config.toml
dataset = "crops of objects in photos (Visual Genome)"
translate = 0.12
color_jitter = 0.6
method = "moco_v3"
isotropic = false
moe = "top_k"
moe_every = 1
shared_expert = false
widths = [48, 96, 192]
projector_hidden_layers = 1
optimizer = "muon"
momentum = 0.9
ema_decay = 0.99
weight_decay = 0.0
adamw_weight_decay_other_params = 0.01
Rows from block 9 of a small self-supervised image encoder, named by matrix and row number. Rows with one number within an expert belong to one neuron, the router's apart. Each number is 128 + 24 x the weight over its row's rms, rounded and kept within 0 to 255. All counts start at 0. Numbers have three digits each.
Before each expert's rows are labels from the 100 images, of 14848, where the router gives the expert most weight on average: "peak at" is the part of the image that holds the peak. Only what is clearly more common there than usual is listed. The data: crops of objects in photos (Visual Genome). In brackets: how many of the 100.
# router: router (model.blocks.9.mlp.router.weight, 8x96, trained with AdamW), inputs 0-95
# gate: expert gate (model.blocks.9.mlp.gate, 8x48x96), inputs 0-95
# up: expert up (model.blocks.9.mlp.up, 8x48x96), inputs 0-95
# down: expert down (model.blocks.9.mlp.down, 8x96x48, transposed), outputs 0-95

# expert 2
peak at: bottom right (42)
router.2:123144147149155137136123098116131148123127124148136119133126149123165128086097133155148132123132157108161139108193130163132151145100157132114144172104104125116099157129132137089148136146105142170133158131152113143135138146142139145125146163129197127100164146127166161188094116162129167179
gate.1:138128134141131146118115108110129106124138149057158165137131134098103134078128121159102110141112164140154165125128152097129137090089129148101112167131110100167069114129071147136137108140101107138135200133103125118122114126124092132137111092148135119120169129166147133132114150150133138159
up.1:137134136125114116158108134145117189138129142112115081162134123116128147148101148110141130108153121140099106112103117177153105181159097134172097091139153122125171147156096135136143135086132115109123151096180123121140136111100126127134114154110098121152089100193114097122141128118105095096
down.1:121108144082118131140138111114157080093123148134164185140182128101155135132135107115113104112116165114139150132148098087117126136141088133099111182108173096143104120126135102130145130111149150108115157150134098126148112139063127162157125123163129121144148103151148116142118132136073145094
gate.2:121128118103082111121121156131157156103108159153145126155133115139106133158126144102131123115161144128089107055097123132125106157117130124117136127175094093108102134138124149075154177202142151141132113148113128071132108135123111143094090148126106136128124177138106143135118105116121155131
up.2:129127127107124151122106109166144155147070120110114136092145121162121150145103148112127096136083119173139137163119139137143122119143110162105168093114122137133136110124155136128172146104129144129176104058096150165123137130129100140116139113108173144090115166142127118130129130199145106099
down.2:107162100156149126131164148177125160150142118159091103126093151142109126149092157118137082120115143111097131119149145113108167142131141095108103135106133164120166161144122117134151130114163103091079098151109145138106182137148113178132160093132104114149123135154118103127114077141122143124
gate.3:127144128118170129142111144130143079136134116124126109088132163097085143168160138135149129091190112138146129129129164093099133133157155112150146134117118086172163155118109131128114119148065167113130137094147125138130097147108131175130109129154131138110147126119091118149121184125105082129
up.3:098132149128162155113136094119152139099097119159168150173107157143113135087136127081135143149150114119081113101117128108119158116085120050123159117133142162141133111123142149171125135127137113107137147089112090175134138121099113135130124066119129138152141161146137107107152102132151119144
down.3:153091144145118147110096115149113114118125141144106150113115098136095159112052131108094098147126151116141156178106103131110102103130121133164144115111128111128116135131089155070166105097155120116085112155131163162123133109117160126127113138117150101131169147142141161158105109114145144180
gate.4:087124107143167142118141095155141098119085115165075119125147151115157112126121114140089126154163129094081116162111126142144094105113131125136150149099157125146121088165121159157107148134106132143166157152130141122133150139108106130135159090201102139107132089125123146113175126139106145111
up.4:120119145109164132101156144090110135144153144162134140119124112128167142136162132105128113087087123144146156067073148111106175139137114098101113128140099118139091131107159094118108155165138108136105111131136124134111155110181086153119100145145171139160133164118097148139140109115140132082
down.4:079152077095159129136137120161167136119137176134106137134089118149126121122124114121104142134128156109137149126159134075156101115137127143151137102155168070115112140170179172142112106162101132122114117068111083091125129145151107151116116111150138123152121116138100123136151105139147130126
gate.5:110100106146113120115127136094142162121100144101115122094135165093085121126144151112121115089134090102149105100119100116111098175177120148127176120112129142142136107117140166115088123147142158143155141108147082123152182139135130121132132173159160133118114159177114161129123156084155132125
up.5:112138105172136113135160113130120156096124147101149125112124134153106098140116163115126093134124119089172100113090095129126125155147101153144164085116099136133151105116145135089100132122127104157167147146147098097172124113123130121132145154107131153123127071171129159125150183085159156098
down.5:126156171136131116140171119126134096100093119156127123119105085104089162134138078116146097158154105096111112118116147108156152173122126104177111150156125143177109134119141129146130106128102150135107150142139121113097118151101129194100175136102103105096141139136097153115109153140136161117
gate.6:130141183110129098123105138078171138117147171170134153107134150119119150105160079127153108149130116130171152170130128116113119099104086120167112134100105126147093122088124123121119148151163138173109106158147102104122123100132127131132111082152114116167164146139141116104139134099103149089
up.6:116133125142088142095128133092109150125144105092143113120121165124120152109117138115144122107152141134156127139156165166110155161146161116167111132150138117119080097127100140080113198147114099185128083096124163126125137127108109154119122087146125106175127073086142134135120122132137131128
down.6:112140118096170127179108127155116138132146119136118149138173111096120109085092147101146114134099126115130128165155095119126159138100136141125110093135167135112130149136142075139096128127085155072147140125109086137116133101169110138146118131170113142157146090087158155098177129124142124138
gate.7:106144159098112189156126122189153118121144137165129138124082109163136122109121130084088130150100100112105126108131118093106125138091120117063137141139136141098143147149150099115114116125176115105102097170139134113168131164103097130115135106105128133180138142142156152138132105137148130132
up.7:145105116140108125140139082144124146140053122099128118136157142136143121130093124121115161156208145120092145133115151168104103119153138103095162138180118089141153172121110160135153141103118116117137131167102128169128124125151117140120094099107134111124164116138083092136115128122133125151
down.7:118096112144165127108144137157148166109089134111120131120125127119130139113155150129174152106082122090090111189146129155123141124121159140163090095109126114096142135089191123166117131112096116103126119115089150128121135166163136136137116123096102183143108133133163166113120149119093141130
gate.8:154111151153122140088158136115135135116129090134114107139113101112153102122151180115118110096126108121141129133168146135145080121067122119114124129067109139160099122095151093183103134167147126163091129169172130079121122133147125122163168148121130129166141136116156120099138129127118136144
up.8:125142145129175127136131146116100108143103134091145116131134136078135106124155152121111103093080114132118140120125131106135099124145126111164087105131145162126114132145182139124099124118170097090081122161136137128117155133139123108175207138134145142172066128132131153158098137128118113149
down.8:123120161128106137120146137115139125161124125117130155111133148179087141067091155121121099109093106138100132119156108154142148188107124114135149112123132133149135172133142126169133147141165103182076119140101075154123142107120097134135165119134121090085115154131109133156112119145097141163
gate.9:137156115112117094108139096096140133139145113085120120128157130084156144119135145136154133126145133091162112120144132164108160141103104114162132120145110120124109116097155114113076127193137172151125092099159155086171101155124111129119139140122187121153173126130134166114128125128102111081
up.9:122089192149114156126153085109172120136103128170088105167139128131119101109142104101145144111134134097097151103141123108132134145119086148106156104134097126087105118120141118124125166112168158150118093127098153139109137120142111105152141179134121143131147138166111171145103149172160103133
down.9:128167161106122101118183132116099129107155159143095089125142126177121112099110135130119130110127126128089146098170149143107105135142162139129123160135124133144062140100114177138094156153139133118123134093110113116145090123116117162154123169154107069113136106104153134138128090156156117153
gate.10:113193143124108105140129075146143114163114144157147150132160117130121120128105141142145141105139139145106105117124085128131158125093068112155140148131111138123123057083115100130087114126125121150103140128143103175116179107101152171147173115103162123118123153112151118132108139139134157124
up.10:134118098127135125147133099115140135142134090149141091140075121142154124194152157133136167158166085100190135130121117084108114151138134122147177134139137113136156154142182131104122152107113145136099111134137141118109140121111119126104084143115107140137098103142147168073125113136119081121
down.10:126095120087157103108166118156143148098123100118115175139070137129121160150130114108163081125144150123140170129130120099117104121155149138189089148117104138130126116149122143188146144103122165123111151153092097142167141134101103148156127135127145133134156152119094126120097121109078121131

# expert 7
peak at: bottom right (40); bottom left (34)
router.7:123133114141100148158164111137121128129116137155119150149107135126155165130155160140131114108106093144121135098155170163114149150141144117135175144172103123098092146155152172079140161154120086132141113136136159122136162131131146142100140182160156147152163132127158129169135140140160174166
gate.1:107115153139131098132134146104139103118188127097134127154143091148100104111119147145130101132149117131102125101140135167157127137134131126078107206101084092131167130106152104132111154160127146113142147134123114103161091122138155118108144134106098101180157129127106150109171113115083099136
up.1:165143103122128152103087142118090157152112128130097114103102154127147184136145111110143119135112129156163113142147136114100097112131118101122155089141167118121142108139141165173155095138112081128094144074139164190107153130115155128134102136145107138092128178102121122160134131132152145111
down.1:085141171117169114167126101150115123124106158151174111157118139148097148104175145133141105069144155150141136140134120158109116141107133101167098105123120147094142127132125101188084125127132126120128117108112106123099158149124106130108151158099116109164114118154132101132120133120066134086
gate.2:144125156106133132192137105107104093134153121119086158147134141121128173121097119114117164160153106160098157113080157135148110119072155110154131129136135161144146100133079115147126107134098125150100132142139121066131087108153123100140153078123153105121158098154133132149113120130141141113
up.2:098087149159107132065138135113132114160137100099153117115113151122134136143146116124152110132148114112157118154197135142125108152099142151095122140111102086109143138096133108134123115115145164108126147156113141197142102153138132130106146199131102102143139085144116124097168100112125125148
down.2:142138109120140096123110150090153143133152111151125131115105162151104100133089144120103152155177129118126129112141187133127068115147143175143130161143092123126088119149138135096128156119156134096116142120140148089185127149106142145171087135131153149109163081111104121103109091133130127108
gate.3:128109121121094102128113161128087096142137068111157116093119161141120115101133099187126137116144157113116182122111209127117160145116137135168130121164127124132141163121129102111137112127151124123149121136124094165130116146129088114151160151078118104121150124113155129102120136134152084101
up.3:118096161157125103123153133098138183129137142100098114147134127121170141169156154114130105083109104128120081177153070148120074133129124133111098131087128160125122084135150164086149112113147112136109108157126140110115122139179139117129135131157140143150096124146123152148122140101134163154
down.3:104138147096137131143139132145112158143135154127123146149103160068104169070126120125152077114143137146119159168124126086119137098162148121146123128143095178159076140134147135094075132156136167097146143144119130123108118145128124137138107129117132086111180112128112123150123146120145118076
gate.4:140146171133102095104126154137089130158109176144153088167104105119170107116119121101134103167123135142149131130121089085149120123148154130140068116109121122118098149108122135115165130140119153103146097113137101142093130158123130142137156100158155120168146105096120097127192164120119139100
up.4:134143119117104101129163144134132124119153110096122101123102152141107124116099145120088146120172102114106102122170117131139135141100130128147020134116118138134135130106125159131138143155098165164126119084157138145126120126110114172102128129151190158156108118148139154111131076136146132157
down.4:090110120153116125114086129120120086110136122146117120126184121061112123110121115109082090171096132147128159145118120158136176137162096102102192116117146137145118121093133143098131120167165151118134122157158116133121164135105111147110148096110118135108121146142147145155154118139165090137
gate.5:115184116110129117120098109140096069158142111090126134159154104101138165105138131113112120156096120118153105140168130084155125099119088150140062116102121086163138136185138126126129118166123153115163139123148105115095111130140103105102171120143150110155131137132119154130127134158115154117
up.5:127064134154100142098159158085154178125118116170160130129131149094124098166098116111125115113161153128122124111091091182134110147121123080111153148160118115133139130085155141131135152146110105155098156102110128116115155129145146128156129166148121130104157094123077105111129134102136139112
down.5:115110170108150139151178107138131151078102126127110109142168123146150175097184120114149134083087163108140137108127085144132127117154177121144100149141153103141090113131149147135148146135121094124137121120104087076132171124125133169130119123134130147156110097105139120110107118110087143148
gate.6:142124118087200125093103155170169146175084141144080100127150098114088112090107144111113124094144151166120148152123084089141108144146090123124169136089141149130118106125105137128145155124131144094142145158126135131124151140159124128133134120131145133107134162149145079128112125099120127143
up.6:112122135122113144152091107129072137115128144130136155120143166124162150140095122173150149195099129126158123108125133155110146093123137127101142137167109066126121117101109138173116078106139124087116141120140103141113164102116163098138135174135124100122115127138108103151167102120127157085
down.6:127124121143115106150156110120125108176108167113113109148177138183112124135101095111125156132169096113127152106092103089122160129124096143104129165178135134169063136156114149118143146128162116103135103108128109142143140140073115172108129155123117107133149112125142101109133157105165114130
gate.7:123161139150140148128135111119123139117132116111103110110099110139138087118147134079124168077113063164119104129138143171135136115120103174156131098163118155136140126143111136133105114142123123143142145064103174127143182124123118133140148115075110111144140162118106128080164149123109141166
up.7:100084122154100146113109131103159165176142138106134107139136132149115123146130106152145161085117146170150158113120119118119140102131099080153121109131133085159134141135124136152123183121118064141149135148154114148138122107162116100140055127161121142128139107104095165164136123117158126111
down.7:135167155115132124086126156124076141131190170160134083078107123105114184156128152118136135160155113112108119148085133120141105096124147126156159095132145111094115140145158107136171111187087139098142093118124139119115113125146127128137140107154119112098153112098119137110151127124120115139
gate.8:125085129099125110109140122111151080139146121120130123154119107083126137118140110157078160122112142105132123135144131138145101165098149152134198161141129174141147126101117130110111133133100088140134144155131190124143134148147130145053113143127126123150199158152137127136133100143135125104
up.8:104208128130110125128131124175117169110113142122096157112175115100167095139121146117130097121070086130079119111104113137127139110185082116129135118145122104137122148183131137131133145100138138130125115095123128149106127129148134109142119162148129134132073166140146116129158163106139109126
down.8:117113155110144163119126096124112081151071151154154147141131087165129197118127121116096130145138119090125152125135093134098140122145122084107180117125145119104125150113137114125143069128145151131112102171137115134157189114121128170119127157142091121102136127130104124159132132147096144106
gate.9:172090179111107116141138146112099107112134162142106152112145098117086101117135163132152148151136121113150169137192139137115116088081159108101118114145110140129097112116129101131116123191108123162103122140139122112124156154121126179072157141142164120142163115122118143109097132143121130123
up.9:162126121134064157093145190124166155132148146176074155115113144142070150149136134129123159120167165120091114106166153144122124080107119126138116127144142137119084108133128126126149137132143118091082132149108129157118099118159104140095127145121169120120103126148108111133138110129123117101
down.9:104169135124091102125074138081127115163109176125140141120143102122120151151122136112152089134117132082107144143133135095137123144151121169104113081103091135139135166128152156120157078107108166119131135129122145128120087170127141135179152114135088116161127085122110150160145123125154115155
gate.10:143122122111094122095113150113132145120104060093147114127089125130103114096123121116079120111111135166136151203155115104145127138143132134180148103131126132116172159139149176124184134124128132132124109145083142143116138145118135133114110162117109134164110085109098147148155137103159151146
up.10:177099130133162141094133099147124114102161134103143113100136144149116134130131108116143141106135160173117115093119165112138150113113141071120117079156131106159155153129157148174084138121128095140117171152144100145112127145105127104118135092124135106108101091107115152072129146105135147181
down.10:091162112097129144158126129169111170120105127139183107095104120107162142164131128113153176155118157145159138092139155106126150133113129166146137139126132091133118126155135122104145076152126104086134128106128113110112122145141106097139133152104071178129092135110124156144098138124124096079

# expert 6
peak at: top centre (26)
router.6:156079107159137155142115082147123149124103112151087114126121131116129177098099162165125104124135125113145145133165132124087142126116103130106153174129097124149108142117096132077116119155129103147101130092108097128135111159148118144156084134118168130102136090141146164183101110167116137144
gate.1:135094135149161119124142195162104114118152135117147130098132126127123110162148141113059107128148175128116101103129089159142111127137167141108089142135133127132105087123130158143108140141130128103131181152124156093113160133137111115116133098152072120153116131128149157067137108102131153098
up.1:133152120130110116148109142107156149100096158126125108156145111125150122137076121156172143104118076117153135139157130070113145106115104115136152127132115153152116154125134106128102104108128134125157061098164114143135125151122156143167147166126185114064111127128123132140103156147094097148
down.1:142107112132090116082122183187156133162125078110111135141127145144083101096116117097144146110116096136132136142121132110128127160111141149119086153132154133144109073155140176093132116127164150093125089137100099126162160165161142112141151126143108132123129122162157116103115110151145115126
gate.2:134128123031152101117129092176155093105155145172122141121099136105115109101148134135103102127157131134130133136102147140144130133153084113100152118148090122144144125139180143116131147137109155130105129119131130167150153146116107119130130179100136129122096105145159117121073153157102114153
up.2:145088127036177157139148117153146128148120120108140126093097143118109112137139161137092112136123146113110142080113126103131101122151122111148142119160116109133190116122155128126099153121128134115093142103113186103134113147124114115142148166149133122156113116157141084159106106142111131171
down.2:160113164163143113129107137149096131150107114179090090131149118077115120105145114153118138156121121138143119117161071161146142099172157115129109117134129118122114086120144106100158129125081104077108135142112149154130098150167143172117114159133110135123121161089139146116112134134138184121
gate.3:147137155126138166111090139117126104127135151116135141140106142124119114127094130121143104131078107108128137153124130153109173150120143136137104162135102145175164138167105123144146162069144107155147091081118094152096133142165155132158158105127131122108042159111119119128163108128112116115
up.3:121129144188148125151134147157163114158148117129126104141148125116092135124133122104126092178155138140093136150106142163176140144147122077144111132167121106145126122098115126128114121127102111113145110200104182095142105146150124079117141086091140099117117094101137089134133101114128120132
down.3:139126135115150122149196124100138171119103167107133118140209123140100111118159107142123123115130140124122125131068122137104139139128108149135128166128157091127156145141102126121123114118123142141120139184153085147150134132105185110103165111120119113118151171136100119106152104098118078123
gate.4:129138112124122107151126107126145077109090152150106128127096133098169169135171131114140152138115134125096136097072157132136131099127157167106120107156182105114130151132114144150149141148088125118114136106162164131144107150117069155115100103107165104107076125121116115169128154135161136129
up.4:112176139121129122137113124167087169113130164124123114125136115117117143108160124153147129125170142126133137116187110106143140143186128097114116119142104115124161123140151167152132085089124103086135124124077122119105119106123105124105175177135154165117067158119128158130116153156150110114
down.4:144139129146117131129134090100151159095126158104151074118132184138140067166143143160100136099143124103133121120104199104119117147161148114139137157086110126102107178121113107108144097143131078162111158140126118100124164119119128131137111117088137129118121117169151134143131107145154109117
gate.5:140107097142142123087136110146140160129122123109115117120111119121160148158151133121132174154077095120116113164135138131133121092134103121131171113117122136129098128093155090132111126180158137122139066130193119133144151134120128104148144171113141132126112128072111176133084137169096151152
up.5:179125100108114128138096130160109115142124148104141162109107109151078141081135081133154159139124106153139120153141122133153135108118158091159150155074140138131155149169087099155121096123133089149116159125135131122088137120124127144094112077112091117146153140112155116111163155168138123140
down.5:150123078139129165111089121149167145154128114146134094125128127090153133149122111139128131127113170096163127164092123114141154091118114147111081120131103145099126142097132103116128110143120107137141119143140163152125167106170174101121083143063147163154119144141135137133155183122153113097
gate.6:142142109123119118102106106141099116145133141087181156148119132118098138118123113137156112123118102123128125154153133129096140088165136121115139177140125100140078102148131111099139099097127130125171192132095143141136147153151121159106126147194150103125100150104129179151074140123105119155
up.6:123139122170149095143162153143128135111143128086150113111123152151096113125066136137144130134117133184128127116111131128159103127110093114103145058131165139153164142088112157124175135117127117093159090122109129127097137158127101111112159131087082124131118088184149139125133123115127134125
down.6:119139146110140089174127126158145082109130145090158126149155140095120137144090090128133109136103160105153124160160111110131167134143059147119074130115159117129129125159123075142135142110130163095137160164132131155158165125129103118142110146148142141111120113129144138113103151103075153112
gate.7:135128172113155174142137104140141115146094114135155154146096111152126166121111142132115158098088109120114113169121120106122076115129137117150146114084136120106110104088141083139169109105135155109174122155156118096154113100157127154151150110158149124150144146123162061138141110155117133102
up.7:130181084150142107118155118152120111087144107114189114172102129107157130101160124132123142109127091135157145155126143093104103139122102117114166091101126109156118128099170120144146120171140170117171091157140122091156089089118125111126112119137147136166149136131146121129139125123138102088
down.7:135151084150126136129118129149143158135109093170117122127077136136113136196113128125128125101117125155109136135107124109170101159146135082156080109092165155119115118106112177140139101134131101108106110138113147161137121146136145153140142126125090174143139087130184107144089089121102147124
gate.8:138123077136127118082107151138127144167122114117130130131130149085097138155111112106146149120139159116115136135107104163094123114143164193134131131120113140136132146125137141113172133146122136134146145092136052138128112115139149082132121112121157137068073155146108144073116166107117117150
up.8:140136157148120161145118131104101114113109110134155125109161106117146093101168157118104064153098103122167113124098155143151135139132113071135091113142116147091131130097149153134079106132167121142131104176130146151133126152142100131086112167170103140165153115110137151148110147158138138102
down.8:104071120119133157121159094137161090130116147094152142115106128097139139133127152172086129099155145108124093132156170135088095125130163174140117176118089102103107151105171136138151140108142150136123157173148132139161140139146138130116095129144123129141125093126095118126145169095124149095
gate.9:102129129157100158115110115146121151118162142160094169101129134069131151115135119145117145085104098088084156145096135154107120104163121128173133133106156162097129116159150136096136139148097123135171114102178169137112168148116125125134151097092113138092114103122162139142116133136134138164
up.9:119130180144117129118126113110087152134095116141124136104122114111172131107126128147171145124124138087100155100149130163185128164161092115115111155122140124127112121149099056117123102074173130146130143146147099120136120113141115087145101140091112113171127143134140187136121138126157115108
down.9:102132142136129117106093128079147162119139097122116106117083124113166099127136123124105175115150165124101102143083166111139107094137132122166126143151118164119090182139105142130087146149101135137153142084160118125156147099113128101137124128144151121134114160149116153145153173114185096129
gate.10:115150076130161120140150158113125132071154147071110102100122138114148151116137117117120091097140159105164097171095137165066104125139133159124152120118144161155116128115158109128105121164119153117117131140144154103124113144094080124126177140112116110125122118140149147135137157133093126176
up.10:114126087137072117166159107115110131147169129168134130144108155151138162158124146144145140115142122138204096120114137129079133158124127145138153137082120161136129148102133081132119093162132137114130136151123160116103113122082080148101142090104117103101118096150164143111136133118146111150
down.10:136138139129116129112102120121122133149102119126153122065146117142117106116110128165187119087108104111141131134103140099161145136128128159111158136116134133158147143140118114122112176142148128131138126075135123143116099146101147100110100171108112150085075134120208140143189144106094136126

# expert 4
peak at: bottom left (36); bottom right (34)
router.4:119100107149159169165118114152143093115108125130111133111131093152162164129121121122122126129110148138098133098126133160126124163098153100100193180108108128138138148102141129130092175127114101107106115111125138115164135153196133126113141157089157166107134122103162125152112104153092157117
gate.1:119149136162106149117152140125078125104124166121155137122103134144130064166111148135103146126118113156143124140171099136116170126093129137123111101097067106119149091145156097162136097168104142119125153130169112130125106141136151152159151134128159101118156136105099085082170116135142142137
up.1:137132109116103140109126140191116069086135153143118142101116176163135083129122099100107136170167138147111129149095138155136110133116105117100143095111122141120161107144130102143169151166094144143151165123148152131147117107117173161127092140106159100113131123118087108110140095138137138097
down.1:160114076107128116141107158147151150126165132158111123110110126063136109168135153143116115123124183136105177125100126153147134102147086125126102136125144139108128131108130087122139089147149145127100145170106140141109151098085136109123153140116148116176132153165157088164118121093116123095
gate.2:143124146128146106110101091138116151182112107125148114146098145136100149124122139130099130103137126150111152120106122114134123136162185129060126125127143112152094103131154138145080097129158085116132133112158121159114206104135128166136128152146110165164110118123120141121148117157104105075
up.2:122097126124147089120117117151128112139141128137129113196100158094158130105173090116078110131125119136130126132113129121114105140132146156088098134151154167139133151145143166113071125086119137116106142122107151164134173113146125102133180099136156160170124110117116163132084117138095126097
down.2:142126136105110153105135113087091142085120127097124108146180153119132129125155087126118143156153136147154131142130146164106164162166118116144117155141108072127112133136151125149073197133109131095115159136154128101116104120143123096167101106086135119086125128116128139142080112096115124134
gate.3:155136131090163124128144103162107154121116090160102147145130167111174104131113143115147121152094140128114113085120131115136100163166141129160139089115140187086140097135111131100177117111129135167129119144106127132118093122179109090132137124119075162130110116102137128182098120119134143133
up.3:142122147125073127134137153106140114128090161073147129139121102145120152116129141122140115152232137112115136148127128154112098130096156116142116120125158118159123109148111110133185108133094138127125171158123145139141117126128103101094158120091123125095149069100134150128113136091124151136
down.3:153110183131139077145130137123151130135156171135145112134166121130133098103114159144141159142034121122133091131171138133125129152099166139125114087091129146107166127114100081156119148117096111120100123136112131147113142133173113106124131142097142144118127110107093145117167113136128142099
gate.4:115127128127144105117127135166134168125077137136145114135106124132140151127155108086099147117150102137090103113088152125115112137104096138107135092156176115146092141099144137122155202142128139173128157115110150154119142149072144139100091089089137171142123135120120129138167109142121116164
up.4:184171126109145116113154120131163087132131178131146139126112129156096118123097111137109176113147109123119148110144161118104125095155119153091132119141094134136101147129133144150123124185130133122152105135145112163155052151105092121125099139075125073142121125155114109119144135156108111129
down.4:112110099134141151129119168161153140158121143117120141116121147143144133146159100112160183136125124092143126107112110161172141157114120129074103149088149162134119097118122108128135116143124116121123133115076108123155108137121140128153117159133122147101118116137175134048121125081055120118
gate.5:132139141122138125144109150189127149139146130140116106113104128109106141157147165146113153101118135108108124109103174156115165143149120140110075156133114180142119168111122116134103098095113147133103141118137114172101120119139076141109063145107114154101103134115135191105125109123128076119
up.5:140132143131139146128129101192122113137063125115098113102109123109132166151143134146120118072129133127125132117110150152168100163115133179133138130142114142134127136148104115125088111123138132129136159150174157094169129084148088108078113145103130130124133103085157141096148124165118077141
down.5:127107109108103096121078101128085143121138114142117142130172138116154109128128089115111120138153144094105105113124167141129135126120135108165110171127166128104060088122150136142133160142176106125139090122139135118167148139148129108160090144145127168098142118159097136180168133148101129101
gate.6:178115110117110107161095112155086122115096148130095184126145148133142182085140127161160105178112134137164141134120135093112123123151137129122141104106103114154128079124102130107129108165101131145142127143137106169085113099133102167104123132152172142098088116152130136160145127104120121111
up.6:104099153132112106126150153090182177141153122104119129119104109114111090113139143123074095144127091131134157144124095162118158152112100130085142173118142152159135164118107097107111148098138130150105133132116123160164129102152186120124102128094095103153156146112153159147121113127130160136
down.6:113116155110148124156112146140143131134113161118143124139116149115129188067160131093145073119097160166113133109130134193136124117124141156119123163147122142127120091122131152160118087115099105159143114100119125095110113125146127145138137120116155142183078178112086118108113109101132131152
gate.7:089143109134143138144147116149118119160128148127123118113122115109144115131185155116153138162111102156073139095120103157117119092174110103109210150122110118129130142103100147151102123105121096106114126126124195099119125101124124101135097128168106146129130137154155109124101161079136147117
up.7:149129116121085109126110136093114125134134093126088130120147100081122135162133094132144127137142113143104101135093134142151137108068183085164227159127126118137137158145105113109152125139144112127133151121141141165142137125113124120071153150115101137142149150102115144110131120134115095154
down.7:105130137117130133154099118175096078133105137130129137137156092088157163127092121101134118185138129130106137166146124151082166114113095104104189084149132110103113150095147122116128101119145165123125107151102139140139163139126100121119173128103149107091116164169123132128143156117153126125
gate.8:130123115095093099126160132143159096128109133138162095135111145102110123083157182114125106114128136127147135195114125144149064119166190130123107152145109109143094111135121153127145111156128139146121130152120141145085122092103135141108153153163137113152114128096118114079141119144178134114
up.8:146127129171148146157122108071101154137097146087098148176148100137108130161134108138147138143145141099139120121139127117142115154078084119151133115111163130149123169092158115159102117104135147122135133122132135123142126157142142116117079067111108127106155168118112136159119158078080107120
down.8:123110107100160145169071149096107115100129119099128132135143122186130115115140089149096154132120127118143134104135100134091192127111116097152174162148164134137134147132101110112149124122103121120120127110096121102139153149113103145123174106104087140103130129131128148079109101162141134182
gate.9:146136098068165151141116079141101126137140158204123127132094098128126135142129140136158118124089166167113132098091151110098115158135150143123091108113130132146153137109158118103164106158176127150130152119157107129103120102122128101108122112118139135164125144114113121152108137108152136063
up.9:145089101114175143129097154115128186112136164101163130107124143137131115123085111125159129112139110119130127075162086140121149129141165113135103086106116104106122145115125089152096101107173147111141138109147154119105143120134134096131118183104125127128099167160134164088111143162095148136
down.9:158092141138127177138111070150146115118151123125098148114135103116154151142130115155079101166118159102144122130117160152125107127146144154098182143107112101172083154127154133096112073140112155129166136133129104119117129105108134107132111182128112112124104108113161131154147102116171107145
gate.10:120099110088128132120135130083122159138093159107103125119124173098156165101107113144127105122150156139117151173177146164127129131116108114116134163132128150141167167089108088096092135089094132143127109115130143160118115141132139132182157122102089125142148108148114149151125100105100118180
up.10:116126143165099126143129118139112113113180143127103083104128145138095118135105142140145143137153159110159144117140131129144128156149126153121157089126092135162111142108085122137134129103114083100168120079132098155094125168105119151151166122119113133097118112066102105114183118133160157086
down.10:150145081143090170129119135129135154207149107138132102119106133100146125143164081101100130115150112133145146140124175138139103106101122122150149176127131099113149154103156115112096090119118111150150133128130103171137108112154154109123096151137139146131108129110182140094106148117101085144